config.yaml
fused_qkv: false
parallel_block: false
patch_size: [4, 4]
l1_shrink: 0.01
lr_schedule: "wsd"
warmup_steps: 930
Rows from block 3 of a small class-conditioned image diffusion model, named by matrix and row number. Rows with one number belong to one neuron. Each number is 500 + 25 x the weight over its row's rms, rounded and kept within 0 to 999. All counts start at 0. Numbers have three digits each.
After each neuron's rows are labels from the 100 images, of 14848 (inputs lightly noised), where the neuron reaches its highest value: "responds to" is what is common among them. Only what is clearly more common there than usual is listed. The data: stained colorectal tissue patches (NCT-CRC-HE-100K). In brackets: how many of the 100, against the usual share in percent.
# fc1: MLP up (model.blocks.3.mlp.fc1.weight, 1536x256), inputs 128-255
# fc2: MLP down (model.blocks.3.mlp.fc2.weight, 256x1536, transposed), outputs 128-255

fc1.247:500500500500482500500393500500491500500500349500500500559500500500500500500500500500500500500500500500500500500500500500500500500500621500500500500500500500328500500500500500500500500500500500500500500500500592500500500500500500605500500635500500500500500500500500500500500500549500500500500500500500627500500500500500500500500500500500500500500500500500500500500522500500500500500500
fc2.247:500500500500500500500500500500543500500500500500500500500513500566479500500500500500500500500500500500500500500500500500688519500500500384500500512531543507500521500656447500500500500500500500500500500500500476500500500500500500500500500500500500500509500500500449500419500537500544500500500500515500500513500500500500500500500656500488500500500500500500500500500500500500453500500517
responds to: tissue: debris (38 vs 11.2)

fc1.160:500501480461500497500500500500516455500500500499552500500531509551470500508500555500465501501500500538515500500500544468513524495469500447438499500500500499526535501501500503500543500500461509562500500500500495501500500500500500478508500500522501500499500517500428518500500519500500500500500500500500455508586500430474413502501500461452500461500500500500500582464500383500452499500539
fc2.160:500500500542500500478500500500500550500491500516500500482500500500477488461585534500474544496500499500543518500500500500500519500500500507500500500500507500500500500500500500484500439500500500500454500500535500472500527438500500500500486500500500500500506484538500500473500500484500454500500541500511494500429500500500500500500433500500500524500500500500525500500560529500500500500500
responds to: tissue: smooth muscle (68 vs 13.5)

fc1.585:436500496500500500500507500500500427517499499490458472501544500500499495500500480500500500512542476483496491500493503504509530499502496507464499500501534499500517536570449500446499500518500496547500500500435513537543548500463493500501500500500504500499452503500483551491522515500540544509497476501514486518443500493500446484500559500496500464499468501548494500500429497500488500500530
fc2.585:492570500533488481500500500532500500500460492579500503500500520505500499497515500518488500538500500502500500500500500500493500500500485534500540500500500490500500500511500500500495487500500451610500500500326500447556500500500484529500500500500500519500501500500500500500478500500500473523500500500507500500498500500500500536500500500500500505500500501500550487507500500500482500500500
responds to: tissue: tumour epithelium (46 vs 14.8); tissue: smooth muscle (37 vs 13.5)

fc1.513:500500500490500500500500501500500500500500411500500500510500500500500500500500500500500500500500500500500500500500500500623500500500607500500500500500500500441500500500500500500680500500500500500500500500500560500500500500500500500500500568500500500500500500500500500500500500641500500500560500500485640500500500500500500497500500500500500500500500500500403500500500500500500500500500
fc2.513:500500500529500500500500500500500500450500500500500500500500500546500500500500500500500500500500500549500500500544500500535500500500500500500500500500566500486500500668500500500500500583500500500500500500500500500500500500500500500500500500500500500530500524500500511430500500500502500500500500551500500500500394500500500500500600500500640500500500500500500500500500500500500500500500
responds to: tissue: smooth muscle (37 vs 13.5)

fc1.264:500500500500500500500450500500500500452440454500500517506500453500500500500500500500500500500500500500448500500500500500500500500500564500500536500500500500365500500500499500500500500500525500500500500500500512500519525500500500617546500603500500500500500500500500500500500500588500420500500500500500551500500500500500500500478500500500540500500500500500470500500573500500500500500500
fc2.264:500500500498500500500500500500500500500500500500500500500500500500500500500500500500500500500500496500499500500498500500500500500500500500500499500500500499500500500499500500500500501499500444500501500500500500501500500500500499500500500500500499500500500500500500499500501500500500501500493500500500500500500500500500500534547500500500313500500500499500499500500500482464501500500500
responds to: tissue: adipose tissue (32 vs 10.3)

fc1.328:500500500500446500500351500500446500500467387500500543578500500500500500513514500500500500500500500500494500500500500500500500500500629500500500500500500500355500500500500500500500500500500500500500500500500645500500500500500500546500500625500500500500500500500500500500500500549500500500500500500500591500500500500500500500500500500500500500500500500500500500500528500500500500500500
fc2.328:500500500500500500500500500500526500500500500500500500500571500538488500500500500500500500500500500500500500500500514500698524500500500408500500511526502500500522500590410500500500500500500503500500500500500455500500500500500500500500500500500500500500500500500434500420500555500553500500500471500500500500500500485500500500500649484474500462500500500500500500500500500500442500500551
responds to: tissue: lymphocytes (41 vs 11.5); tissue: debris (32 vs 11.2)

fc1.661:481500500496500521501501489500500500500501500466500500508537500518483500500500500504501493560531500510498501500500543380560500500500500500468499500500537500500500499554500499496558534517415493511504500500472500581500501500432445500500500500500462498501499502499500500500501500500500500504500500501500498500518500500500459500493557487446500477496500503499494507500500447471478500500542
fc2.661:500500500500500423537500500534502496486493464515464509516500512551496465507523500489500477500500500568505489482500500500500500468500496450506500500501500498448500474507500500500425504507500500500500467464449500500500500500500477525528500500500500500500500560500500500500489500500473494500493496500439500564500500500500502500500500500500500500448500476500500480416500500481500543434500
responds to: tissue: smooth muscle (38 vs 13.5)

fc1.12:500500500500500500500500500500467500500500376500500500556500500500500500516500500500500500500500500500500500500500500500500500500500627500500500500500500500297500500500500500500500500500500500500500500500500563500500500500500500580500500635500500500500500500500500500500500500566500500500587500500499659500500500500500500500500500500500500500500500500500500500500500500500500500500500
fc2.12:500500500500500500500500500500511500446500500500490500500500500556451500500500500500500500500500500545500500500540500500580516500500500500500500502542534519500509500638475500469500500594500500500500500500500500500500500500500500500500500500500500500611500563531456500414500529500578500500500500592500500500500446500500500500500641500496583500500500500500500500489500500500455500500500
responds to: tissue: debris (27 vs 11.2)

fc1.123:500500500500500500500500501500485500500500406500500500529500500500500500500500500500500500500500500500500500500500500500532500500500656500500500500500500500286500500500500500500515500500499500500500500500500592500500500500500500531500500618500500500500500500500500500500500500595500500500529500500482662500500500518500500499500500500500500500500500500500493500500500500500500500500500
fc2.123:500500500523500500500500500500500500435500500500498500500500500533465500500500500500500500500500500567500500500551500500548508500500500500500500500516534500480500500643500500500500500610500500500500500500500500500500500500500500500500500500500500500609500551500500500426500500500559500500500500596500500500500418500500500500500605500500633500500500500500500500473500500500480500500500
responds to: tissue: lymphocytes (34 vs 11.5)

fc1.65:474483497489500501505500500500499500500497500484500524653500503506499434505500491455500492500501499500500500500470500500540500499500502498500499500493500500500500500530500500517500500500497511392566471500500507520495500500501490500500519541499546498500499500501500466500500487560500500501457500500500575507548500506555514500538500500500500473499494500499500501510500498500500507497503
fc2.65:429499500500500497500499500500513501475499500500500504499500500500494513500500535500499500498500500507501500501500504500500500500495500546500500554537500520500500497499445500454499500504500500540500500501507476500500500496500498500500500500514500500543500496499396500423499659500507497500500447502501500500503474481498500500500533498455526497500494514563501500498500500385498509500554
responds to: tissue: mucus (31 vs 8.9); tissue: adipose tissue (29 vs 10.3)

fc1.70:500500500484500500500500501500475500500500401500500500556500500500500500535500500500501500500500500500500500500500500500500500500500638500511500500500500500310500499500500500500500500500499500500500490500500617500500500500500499509500500618500521500500500502500500500529500500551490500500543500500442678500500500554500500499500500500500500500499500500500500500500500500500499501500500
fc2.70:500500500530500500500500500500500500431500500500476500500500500533457500500500500500500500500500500586500500500553500500532518499500500500500500500527517512462500500619500500484500500617500500500493500500490500500500500500500500500500500500500500500622500561538484500438500509500555500500500500604500500500500430500500500500500591500500627500500500500500500500458500500500463500500500
responds to: tissue: lymphocytes (43 vs 11.5); tissue: debris (30 vs 11.2)

fc1.698:500500500500500500500500500500500500500500356500500500530500500500500500500500500500500500500500500500500500500500500500502500500500606500500500500500500500298500500500500500500503500500500500500500500500500518500500500500500500625500500637500500500500500500500500500500500500586500500500500500500500655500500500500500500500500500500500500500500500500500488500500500500500500500500500
fc2.698:500500500500500500500500500500522500492500500500500500500500500558463500500500500500500500500500500500500500500526500500635516500500500482500500502528574500500508500674500500500500500551500500500500500500500500500500500500500500500500500500500500500548500500500473500396500500500531500500500500541500500500500448500500500500500647500500537500500500500500500500500500500500471500500500
responds to: tissue: debris (27 vs 11.2)

fc1.337:500499499503537500500523499500530500498499493501500504500500500529501477501466509501500464502484542528499503500500503499493500500500500500498498500500484500502500426509527509500495500502500496500501500483502484502500493528519455478500500500500504499478457607494500500500515500492460496498496501500500474500500498500500500586500505500500478500487500501500503500422502480506500514461500
fc2.337:500497500585492500451500471500500537500489500552501515434452500491500500469503499502500554500495442481500535500530500504500520502499500560500500500500530499500500501500499500500499427501500503502479507519498504466445558500526504496500500500500512500500569460501500500500478500500500417501500500500524500453465468500500500535500424500500511548500571554500542500538554555498500464500500
responds to: tissue: adipose tissue (68 vs 10.3)

fc1.365:545500535500495500528527479500504491500502489519464493500489480501487418498505502503534484498503506503513546448500550500500500500512500495496511499474509486468494473552588499490500499500488500500497496367489502492494445539511483520506503500508513500469500500552499492497487498506494498489534490538500517529482500507530500568542493502501500500479525500462502474500503501470500500444499
fc2.365:513500506540498466500500490495507502480486500515460529490485531499455470501510500474471507504498493522508541500529500542500517477501501493529498496496500515472496456522490478492501443525507498478480485501499495509472513488544482499496506501500544436516492513580501494483479505509472454483422501553489508498500471499498523511499501494480499490489499473504501494500526495509496496486501
responds to: tissue: adipose tissue (63 vs 10.3)

fc1.546:500500500486500631489478478488484465500504495499500499491498486508532500492579516500501520515538475527476578500492526545536499449503500487481501527501496500500508528493504487491501520555521579565491494500466499500486518510501453506566495500495478475498523489501496483507507500498500507523476502475501499491486496499500500474469504500477528500502505561502412501495494500482495501512581
fc2.546:497499525520454507501575500500497495467500503554503501496397501472503501485523500525512499432456519487497496500505514514470494512461474502479551482501500482484500500501491500498485509501500466521528507502469524466501487469483503501500498502500501510510515475546502515500480501498510500500497501499490506505499501500500503513509372525520500495532494506502500479500500500492500501500510
responds to: tissue: adipose tissue (36 vs 10.3)

fc1.168:499500500495500500500501501500486500500500414499500500535500500500500500527500500500501500500500499500500500500500500500500500500500654500513499500500500500308500499500500500500500500500499500500500492500500627500500500500500499505500500612500531500500478502500500500531500500560484500500499500500435667500500500574500500499500500500500500500499500500500500500500500500500499506500500
fc2.168:500500500544500500500500500500500500430500500500479500500500500523465500500500500500500500500500500590500500500555500500523516496500500500500500500514517506450500500620500497497500500619500500500489500500488500500500500500500500500500500500500500500617500556525500500445500500500540500500500500602500500500500421500500500500500576500500638500500500500500500500456500500500478500500500
responds to: tissue: lymphocytes (52 vs 11.5); tissue: debris (29 vs 11.2)

fc1.671:518464501550500528500469446500500484500452465500500499500499494516499500500500500500500547527500500501505501500568532500500500500500495500500500515500500519500500499547498493476498444500500518500466507500498581425500500500501498500501502500513500467547500500501475500450500500478500500500490468573518500555500463465500500502500500500500519500500502536498500500500538500424501492500535
fc2.671:456514460480488499500481500519500502504499500501499500497500545500500500500500500488495500499499499500501500500386524552473495500500502511501500500500605427500464499500500500501500577500520481499500491470576500500500508500501475501500500500500505498470438500500500500500500500500500500464499501471500500501500500500500501500564500500500500500483449500500500500495500500500500592500500
responds to: tissue: adipose tissue (38 vs 10.3)

fc1.133:500592411461500500500500500500502500500493500497562500500694594500500500499505502500488500500500482501499500500500500500500500499499500500500499500500500500500501509500493500500500594500494502501500500500500514500500500477457500499500500500500509500500500500487500500500499505500500500510500500500501500500561500499500471500500500500456500500500466500500501500500483500498411545500500
fc2.133:500500500510500500500500501386500500500500500499500500500500500529500461500500515500500503503500500500498524532500500500500530500500500501500500500500500500503500500500500500497514371500482500500500500500500500491501500463501500500500500500500494475500500500635500500468500500500500500501447500500500496500435500500500500499500475468500500500500500500500500516500607500553500487500500
responds to: tissue: smooth muscle (62 vs 13.5); tissue: lymphocytes (34 vs 11.5)

fc1.107:500500500500441500500383500500454500500489371500500500566500500500500500500531500500500500500500500500500500500500500500500500500500621500500500500500500500355500500500500500500500500500500500500500500500500612500500500500500500577500500613500500500500500500500500500500493500553500500500502500500500610500500500500500500500500500500500500500500500500500500500500500500500500500500500
fc2.107:500500500500500500500500500500546500500500500500500500500533500571481500500500500500500500500500500500500500500500500500680511500500500388500500513533521510500524500645433500500500500500500500500500500500500480500500500500500500500500500500500500500524500507500445500424500549500558500500500500530500500529500500500500500500500668500480500500500500500500500500500500500500452500500531
responds to: tissue: debris (34 vs 11.2); tissue: lymphocytes (29 vs 11.5)

fc1.704:347500500495500500500500570500500500500500500500500500500511500500484500500500500500457440522500500506500500500500500481500500500500500499476500500541500500500500443509500500500549500500500500500500500500500500508500500500483436500500500500500460500489472500500500500500500500500500500500500500434500500500500500500500482500500507491384500500500418500502500564500500451499500500500556
fc2.704:500500500527500498500500500500500500500500461500500500500493500500500500500500500500500500500500500521500500422502479500500500500500500500500500500500500500436500500535518500564500500500500499500500500500475500500500500500500500524500484500500500500500500500500500541500500462500428500500500538500485500571500494500500500500500500500500541519500500500500500487490500500500500500496500
responds to: tissue: smooth muscle (58 vs 13.5)

fc1.735:500500500500500500500500500500543500500458486500646500500500500538480500500500563500500500500500500564500500498515500500500500500471500482500578500500500500500507404500500500500500484500500500500475500500500500500500501500544500500534500500500500500500500539500473500500500500500500383500470500500507500500528500499462500555428500468500500500500500500500500500401524500500500500500502
fc2.735:500500511497500497500596500483500500582500500532499492492503500499501487499508500428500502499500441491505606499499503520500500500502502473501495500499500499500485500499557493501662460500500510499500500490514519447484500500501498499492501500500514494501497498605500487500483500501501504488474498546500500503481501500500506500501500503500498500491504499500500500500503500504501499499500
responds to: tissue: adipose tissue (52 vs 10.3)

fc1.147:499500500504500500505512593501500500494500534484475501500501489507500497506500499500506454517504500508496498497500500493500500488500500500500466446500500496499460495508566515500496500505499487497501494501493500504530465532500498470500500500456506500473432514498519500536551474500469499520494500501500487501500525580500512500500500499499441500488500500489501499479500500500564612471500
fc2.147:500493500595500498500500500500500500432500500500475500500500500500500500500500500500500500509500500548500500449563500504500512455500500500500500500500508502405500479589498473499500500616500500500477500500456500500500500500500500530500500500500524500568500544500500500500500500502500500501500500567500532500500424500500500500500500500500638500500500532500500500482500500467500500500500
responds to: tissue: normal colon mucosa (34 vs 8.5)

fc1.277:501500503501501654500481494500500469500510500496500500496495500505500500509620500500497492510531478507497547499484513551528498450500501501469500500500499505501500500482502485495500502530502593600500500500477499497475519506504436500561500500497471495494497488538491502502501500496499500537489497490500499500499500500498483500479500507501501481494500559492415516500498499488494507500607
fc2.277:500495500459487533500561546500499500505515500503485498491496493455504500498500486499541497524500500445474476500480500526501504507500502500500497500500501497500456489552500500503501545528500502500496500505462531483513495493499559500500500500500519499500494504555522500534511500506517563499484561502500500509472501500500515473499427577539488501522501500500490472535499483502510500502496
responds to: tissue: adipose tissue (59 vs 10.3)

fc1.567:500500500500500500500500500500500500499499488500500500500500500500560460508500500500501500501500500500500500500500501500500500500500576500587499500500500500477400498508525501500499500495500492500500481500500569500502500501500499500500500513500533500500460503499570500573500383500439499500500500500447558500500536627500560500500500509500494500499500500498500472498500500500552530500500
fc2.567:500500500568500500500500500500500500434500500500472500500500500506483500500500500500500500500500500595500500500558500500501518470500500500500500500500510508420500497607500479500500500619500500500474500500466500500500500500500500504500500500500504500602500557527500500480500500500500500500500500591500512500500421500500500500500536500500636500500500500500500500457500500500500500500500
responds to: tissue: debris (33 vs 11.2); tissue: normal colon mucosa (28 vs 8.5)

fc1.181:472516500500500499450486529500500550511489463499539515500511501500495502423511525518414550489524502503490471501486491552481500518466500548500571526499514500500543498501472494500500545496510501501500500493508625477503508419500538513486435502500496552486471425499500543500500501500500460546501500467499462496499500500502496449481500500500541556499427502500478501500460502487493500500502
fc2.181:531500500500500500520508502500500500496519500500500450518500501500539468560500483474511496539500513501404504480500488480482465460499547502530500452482448501395486482507496494524500499500498500494498411497466486500523501512500471500516502503473513477501487537501538483529500489516483501488453526501480500525500518500500535500502501509501500488502503462500500481481522486500499500466500
responds to: tissue: lymphocytes (100 vs 11.5)

fc1.209:500500500500432500500359500500414500500441416500500559579500500500500500539535500500500500500500500500476500500500500500500500500500639500500500500500500500375500500500500500500500500500500500500500500500500669500500500500500500525500516605500500500500500500500500500500500500553500500500500500500500561500500500500500500500500500500500500500500500500500500500500517500500500500500500
fc2.209:500500500500509500500500500500500500500500500500500500500589500521496500500500500500500500500500500500500500500500528500699518500500500455500500504519500500500512500504417500500500500500500534500500500500500460500500500500500500500500500500500500500500500500500439500417500558500556500500500447500500500500500500477500500500500643483480500423500500500500500500500500500500439500500555
responds to: tissue: lymphocytes (56 vs 11.5)

fc1.416:500499547500500504505505414499543503500501465501500498518474500503423500502511500503511473497500519529500558475503554349500500499499500481428565480493500500499500480520499500482493498533500487453489504477500500529498532500504473517518500500495502500501498504513490500500500501500504465493485496538541502501500500488500544562499498500500500494499497501481500498500504500439502498501501
fc2.416:500510500498476500500448499498498502502500500504498501489500523500500476505550489496499500499489496500507515493431504513434487499500509498539498498482500501454465462487507497501500499501509460500500498493506548499491544499670445500500500517483509494509495500503506497500496500499474500497492491500501501501500502500511542507500500529498500497471500500500512500498514496500577538498500
responds to: tissue: mucus (28 vs 8.9)

fc1.528:500500500500500500500453500500500500456439470500500515500500450500500500500500500500500500500502500500444500500500500500500500500500563500500529500500500500372500500500500500500500500503514500500500500500500519500521524500500500624545500604500500500500500500500500500500500500595500430500500500500500548500500500500500500500490500500500537500500500500500455500500554500500500500500500
fc2.528:500500495499500500500500500500500500500500500500500500500500500500500500500500500500500500500485500500499500500499500500500500500500500500500500500500500499500500500499500500500500501500500453500501500500500500502500500500500499500500500500500499500500500500500500500500501500500500501500499500500500500500500500500500500499500500500500295500500500500500500500500500485480501500500500
responds to: tissue: adipose tissue (45 vs 10.3)

fc1.53:476481500465500504501500480500500500500500500453500500528547491500493510500500500502500499543526500523466501500500510385537500514500500480483500500500532500500500493524500501500567568503431498500515500500499500602500500500429448500500500500500436500500500500499500500500501500520500500500540520501500500500512500500500470500499561500498500485499500500500481500500500440494500499502500
fc2.53:500500457500500447500472500525500500500482474503494504500500564515500448500567500443500500502500500515512500489500500532500500500523500487540500500501500500473500455500500500500465500500524500459500461447483500500500500500500435500500500503465500500500500503500500500500500500500474498456491500500498500522500500500500544500516500500500500496412500473500530432450500500500500565468500
responds to: tissue: smooth muscle (44 vs 13.5); tissue: cancer-associated stroma (29 vs 10.7)

fc1.114:549523506501500503516498474504479496523498496500480500497500496501637468500499484500522501503503505501500501477494501504500486492506502501533500493491497413497476501472504506500492501501518500508500496548495497500501484511500498496501501500458524502500500406381536500540500500498477498502498513496496500501448514524514505501499500559519491500500507571480500414497499500356500504498500
fc2.114:500500500500500502500500498501499466448500500500500500504500500499500501543500499501500500501500500542499499500500502500500500460500500501503504480500468546500500487503490500480457504543500500502500487500489500501513501498503479500584556511500500500531500641500500448500500539562500441505463491526493524500501500500500500501501500500500500466511500462501501500412522500581498500474517
responds to: tissue: normal colon mucosa (42 vs 8.5)

fc1.288:499576499484500500500501502500500500644499500496500500500501555500500501500500500500500500500500500500500500501500501500500500500500500500500441500500500500500501553500500500500500579500500500500500500501500500500500500500492500495500500500501501500498500500485500500500499500500501603500500500500500475500500500500500469500500500500500475500500500500500500500550473500500500499500500
fc2.288:500500500500500500500500500369500500500500500500500500500500500500500500500500512500500500500500500500500525547500500500543550500500500500500500500500500500500500500500500500500552361500493500500500500502507500500500500466500500500500500500500500467500500494604500500467500500500510500500500504500500500500439500500500500500500467469500500526500500500500500539526607500554500474500500
responds to: tissue: smooth muscle (39 vs 13.5); tissue: tumour epithelium (37 vs 14.8)

fc1.680:500500500500435500500350500500431500500457402500500553580500500500500500523528500500500500500500500500486500500500500500500500500500636500500500500500500500368500500500500500500500500500500500500500500500500659500500500500500500530500505615500500500500500500500500500500500500551500500500500500500500574500500500500500500500500500500500500500500500500500500500500522500500500500500500
fc2.680:500500500500500500500500500500515500500500500500500500500580500530492500500500500500500500500500500500500500500500523500700525500500500428500500508523500500500518500556412500500500500500500519500500500500500454500500500500500500500500500500500500500500500500500434500416500558500555500500500460500500500500500500481500500500500647483476500444500500500500500500500500500500440500500553
responds to: tissue: lymphocytes (49 vs 11.5)

fc1.149:500500500500500500501500500500500500500499491500500500500500499500556459500500500500500500501500500500500500500500501500500500500500563500588499491500495500500407499507545501500497500473500493500500484500500549500500474502500500500500500500500519500477466502499570500573500385500446499500498500500460528500500536618506561500500500512500469500500500500480500463497500500500555533500500
fc2.149:500499500574500500500500500500500500437500500500474500500500500500489500500500500500500500500500500592500500500558500500500517469500500500500500500500510504416500490608500476500500500617500500500470500500463500500500500500500500513500500500500510500594500555519500500488500500500500500500500500585500517500500419500500500500500527500500636500500500500500500500461500500500500500500500
responds to: tissue: normal colon mucosa (33 vs 8.5); tissue: debris (33 vs 11.2)

fc1.557:500500500500498592500500501474500502545500498500500499500499485500539500569521500501500500511500500489500508500501528500508500502517502491500483500500500500500500499500500500500500502500496644500500489499500516498502500499489501500508524500500501500500500418424500501500452500500490530500500485546500505500500500500500500499497510542500500499511500499500551500500500500501403479500500
fc2.557:589500500500500503500500500500537500500500500500500500500500500500500509500500516500448500501500500500521542533500495484512500500476485500469590500500500563500506500500494514469500500500460500540500500500500500500500500446500482500514500470500500500500500600533469500500500556469524500523497500506500496500500500450450467500405500500500500500535500500500476531500500500500500500500520
responds to: tissue: tumour epithelium (36 vs 14.8); tissue: debris (33 vs 11.2)

fc1.518:500499499502537500500516492500523500498497492503500504500500500534501473501466509501500466501478534537499503500501502500496500500500500500498499500500488500500500438506536518500496500502500498502500500491502479500500487537520450477500500500500504499492468603497500500500507500488461495498496501500500483500500498500500500584500504500500472500487500501496501500427502486502500500467500
fc2.518:499500500583493500447501477500500542499498500551501513436458500491500500466502500502500558500496440469500539500524500504500517502499500563500500500500533499500500501501499500500499425501500502501481507520498504470443564500523506497500500500500508500500568450501500500500481500500500424501500500500527500448465469500500500530500426500500509547500564546500539500542553555498500466500500
responds to: tissue: adipose tissue (64 vs 10.3)

fc1.475:500500500479500500500500501500473500500500382500500500571500500500500500551500500500500500500500500500500500500500500500500500500500613500508500500500500500320500499500500500500500500500499500500500499500500600500500500500500499531500500629500507500500500501500500500519500500520497500500614500500458680500500500528500500500500500500500500500500500500500500500500500500500500500500500
fc2.475:500500500503500500500500500500502500439500500500475500500500500545454500500500500500492500500500500571500500500546500500546522500500500496500500500543516523480510500610494500465500500608500500500499500500493490500500500500500500500500500500500500500633500565555458500431500532500578500500500500598500500500500445500500500500500613500477597500500500500507500500467500500500447500500500
responds to: tissue: lymphocytes (34 vs 11.5); tissue: debris (32 vs 11.2)

fc1.368:478500500500500489381493482499500513499488500502545499500498500500481500483500551501470557496548472500521501500582491455500509501499500500491518560521500502500522498506500494500493492500500454494494503500499500500498552500500500523500447500500501500501546442500477500470493514499521500500494500500530500500500425443500500523499500489434558555525500475525501500499501552500474487500500
fc2.368:500499494459500500500500513500490495536496485500500500527530500500519459511500501463500455500491500500464500500457465500500473500500534500509458483486448466482467500500548500537498531500504500498500462465491517500502484500500494500500500500448502500480477500500546491527500437517449500486498530488455500500500515521500535496499500509504478500500495484491487479500500466500532572481516
responds to: tissue: lymphocytes (96 vs 11.5)

fc1.543:500482500500485534500453484500479517490439423500509562517500466500500500539500500500500500500500500571412500500500500500500500500475585500500538500500500500441500500500500500500500500500502511502500500500499549500500500500500495546575501566500502494544509500553500499500458500507500385500500500500500518501500500500463500502458500500500528500555500501500500500448600500500500500499523
fc2.543:494500339497498500500513499499500500489500500505500489488538531497503500510503496501500508500500405424500497499500500535500500500560500515512499500500501491497506501499489498500498497503502469501504500501489502501489577497501497500491500500500510496506495496495500488500500504500503525499470500500486503500500500500500541501565500500489500498499503500504495496517505490501499499500501
responds to: tissue: adipose tissue (45 vs 10.3)

fc1.652:500500494500500498500569500520500460500454499500500500500511601545500500500500500500500500536515500501500535500500546460504500500474477500472470520500500500518500500541500500466500508529501511547500500463464500500500500500424471500547500500500519500488500502499500500500500500500521500503476500501512500500509494424500495535500512500484506493500501527500502500492500442486477499500539
fc2.652:500513500525500500500500500500500500504500500501500500500463500500497466464501500500500500500500500500502501500500500500483500500500500500500516500500513444500501500500535499500500500500501500500500500480525500500500500500500500506500414500502501500490500500519500567500477500439403478500500500512500413500500500500500500505500491500500500526500502500500486500500500500500499503500499
responds to: tissue: adipose tissue (59 vs 10.3)

fc1.728:500502479466500558500500502500495457520502500496500475500503512500500500500500500500450523500510455500555501500500527484547500500468500500500499500499500506574522510567480500500541500500450544527500500500501500500500500483500500500515500500510500500500493503500471500481500525485500500529441500500500481500527500492500466500466550500464500451533490516500445500481500465481478524500540
fc2.728:500500508560500500441500473500542500503500500500500500500492500512500474500500501500500502500500500500500500500500515439500502500500500500472500500523500500500500500516500500495500500515500502500500469500501500500484503500500499531500487500502500500500500499500476502500440500494500470498584500500500483500500466461500500535500500500492538500500500500500500500500500500500500394491500
responds to: tissue: tumour epithelium (48 vs 14.8)

fc1.354:500500500500500500501500499500500500516499493500500500500500499500550460500498500498500500501500500500500500500500501500500500500500560500586500483500484497500415500504556501500497500456500495500500485500500537500500458505500500500500500500500505500468469501499567500572500392500453499487498517500470510500500537614513563500500500517500458500500500500474500460498500500500552543500500
fc2.354:500497500581500500500500500500500500439500500500479500500500500500499500500500500500500500500500500584500500481557500500500513469500500500500500500500513500409500487607500475500500500614500500500469500500460500500500500500500500522500500500500512500582500554503500500498500500500500500500500500576500522500500415500500500500500517500500636500500500500500500500466500500500500500500500
responds to: tissue: normal colon mucosa (36 vs 8.5); tissue: debris (30 vs 11.2)

fc1.522:500464500495466500500390500500406538459442470500506565590500451500500500500500500500500500500500500500448500500500500500500500500440601500500500500500500500414500500500500500500500514500500500500500500500512622500500500500500508500500500578500500500500500500500500500500500500564500500500500500500500560500500500500498500434500500500500500500500500500538482500500508500500500500500500
fc2.522:500500500500500500500500500500500500500500500500500500500500517500500500500500500466500500500500472500500500500500500500562500500500500500500472500500500500500500500500500500500500500500500518500500500507500492500500500500500500500500500500500500500500500500500500500452500500500500500500500442500500500500500500500500500500505500500500490395500500440500500500500500500500494500500501
responds to: tissue: lymphocytes (72 vs 11.5)

fc1.602:500500500500500500500500500500475500500500355500500500550500500500500500519500500500500500500500500500500500500500500500500500500500613500500500500500500500298500500500500500500500500500500500500500500500500515500500500500500500613500500647500500500500500500500500500500500500552500500500598500500500648500500500500500500500500500500500500500500500500500500500500500500500500500500500
fc2.602:500500500500500500500500500500531500463500500500500500500500500565459500500500500500494500500500500513500500500527500500604517500500500481500500505547545537500524500636465500451500500576500500500500500500500489500500500500500500500500500500500500500601500559531431500409500538500585500500500500569500500500500466500500500500500661500478538500500500500500500500500500500500454500500500
responds to: tissue: normal colon mucosa (25 vs 8.5)

fc1.301:500590500500500500500500508500500500637551539500500500500500585500500500500499500500500492500500500500500500500498500500500500500500500500525493459500500500500473500500500500500500523500500500500500500500500500500500458500500500464500500500500500500500500500500500500500500500500434599500500500500488432500500562500500500500523500510500407500500500500500500500500464500508500521500488
fc2.301:500500500500500500500500500394500508500500500500500500479500500500500500500520527500500517500500500500500564517500500500500529500500500527500500500500500500500500500500500500500526375500500500500500500520506500500500503472500500500500500500500500464500500492602500500484500500500500465500489500500500500500436500500500500500500443494500500500500500500500500518507643510500500485500500
responds to: tissue: debris (39 vs 11.2)

fc1.548:500539500499500593500451500500486500592508500500507500500484500500500490500510500500500491500488512500500500498479495501451500500500500500513492500500500488500434499483500500516500500428477486486574495483500500485500500500500500500417500500500500517500500500517500500510500500500422500500517564500500500500500517528514500500519500556500470500500500468500502500513454500500500565421499
fc2.548:500465500533500500524492449500499500290451500500500512500495500500499500500503500459500500500500450500416500500516500500500507500500490500500500504500500506500502500500399500500500462500505500500500500500500491500462536500527500500500500500500500489509517500500500500499474500500500434500500495500500500500500462500500500531500500500445500514500544500505518500500538531500425500500500
responds to: tissue: normal colon mucosa (32 vs 8.5); tissue: debris (32 vs 11.2)

fc1.316:500500500500500500500500500500469500500500368500500500555500500500500500517500500500500500500500500500500500500500500500500500500500622500500500500500500500297500500500500500500500500500500500500500500500500547500500500500500500592500500640500500500500500500500500500500500500560500500500594500500500656500500500500500500500500500500500500500500500500500500500500500500500500500500500
fc2.316:500500500500500500500500500500519500452500500500493500500500500561452500500500500500500500500500500532500500500536500500590517500500500492500500505546538526500517500638470500462500500587500500500500500500500500500500500500500500500500500500500500500606500562532445500412500533500581500500500500584500500500500454500500500500500651500487565500500500500500500500499500500500453500500500
responds to: tissue: debris (27 vs 11.2)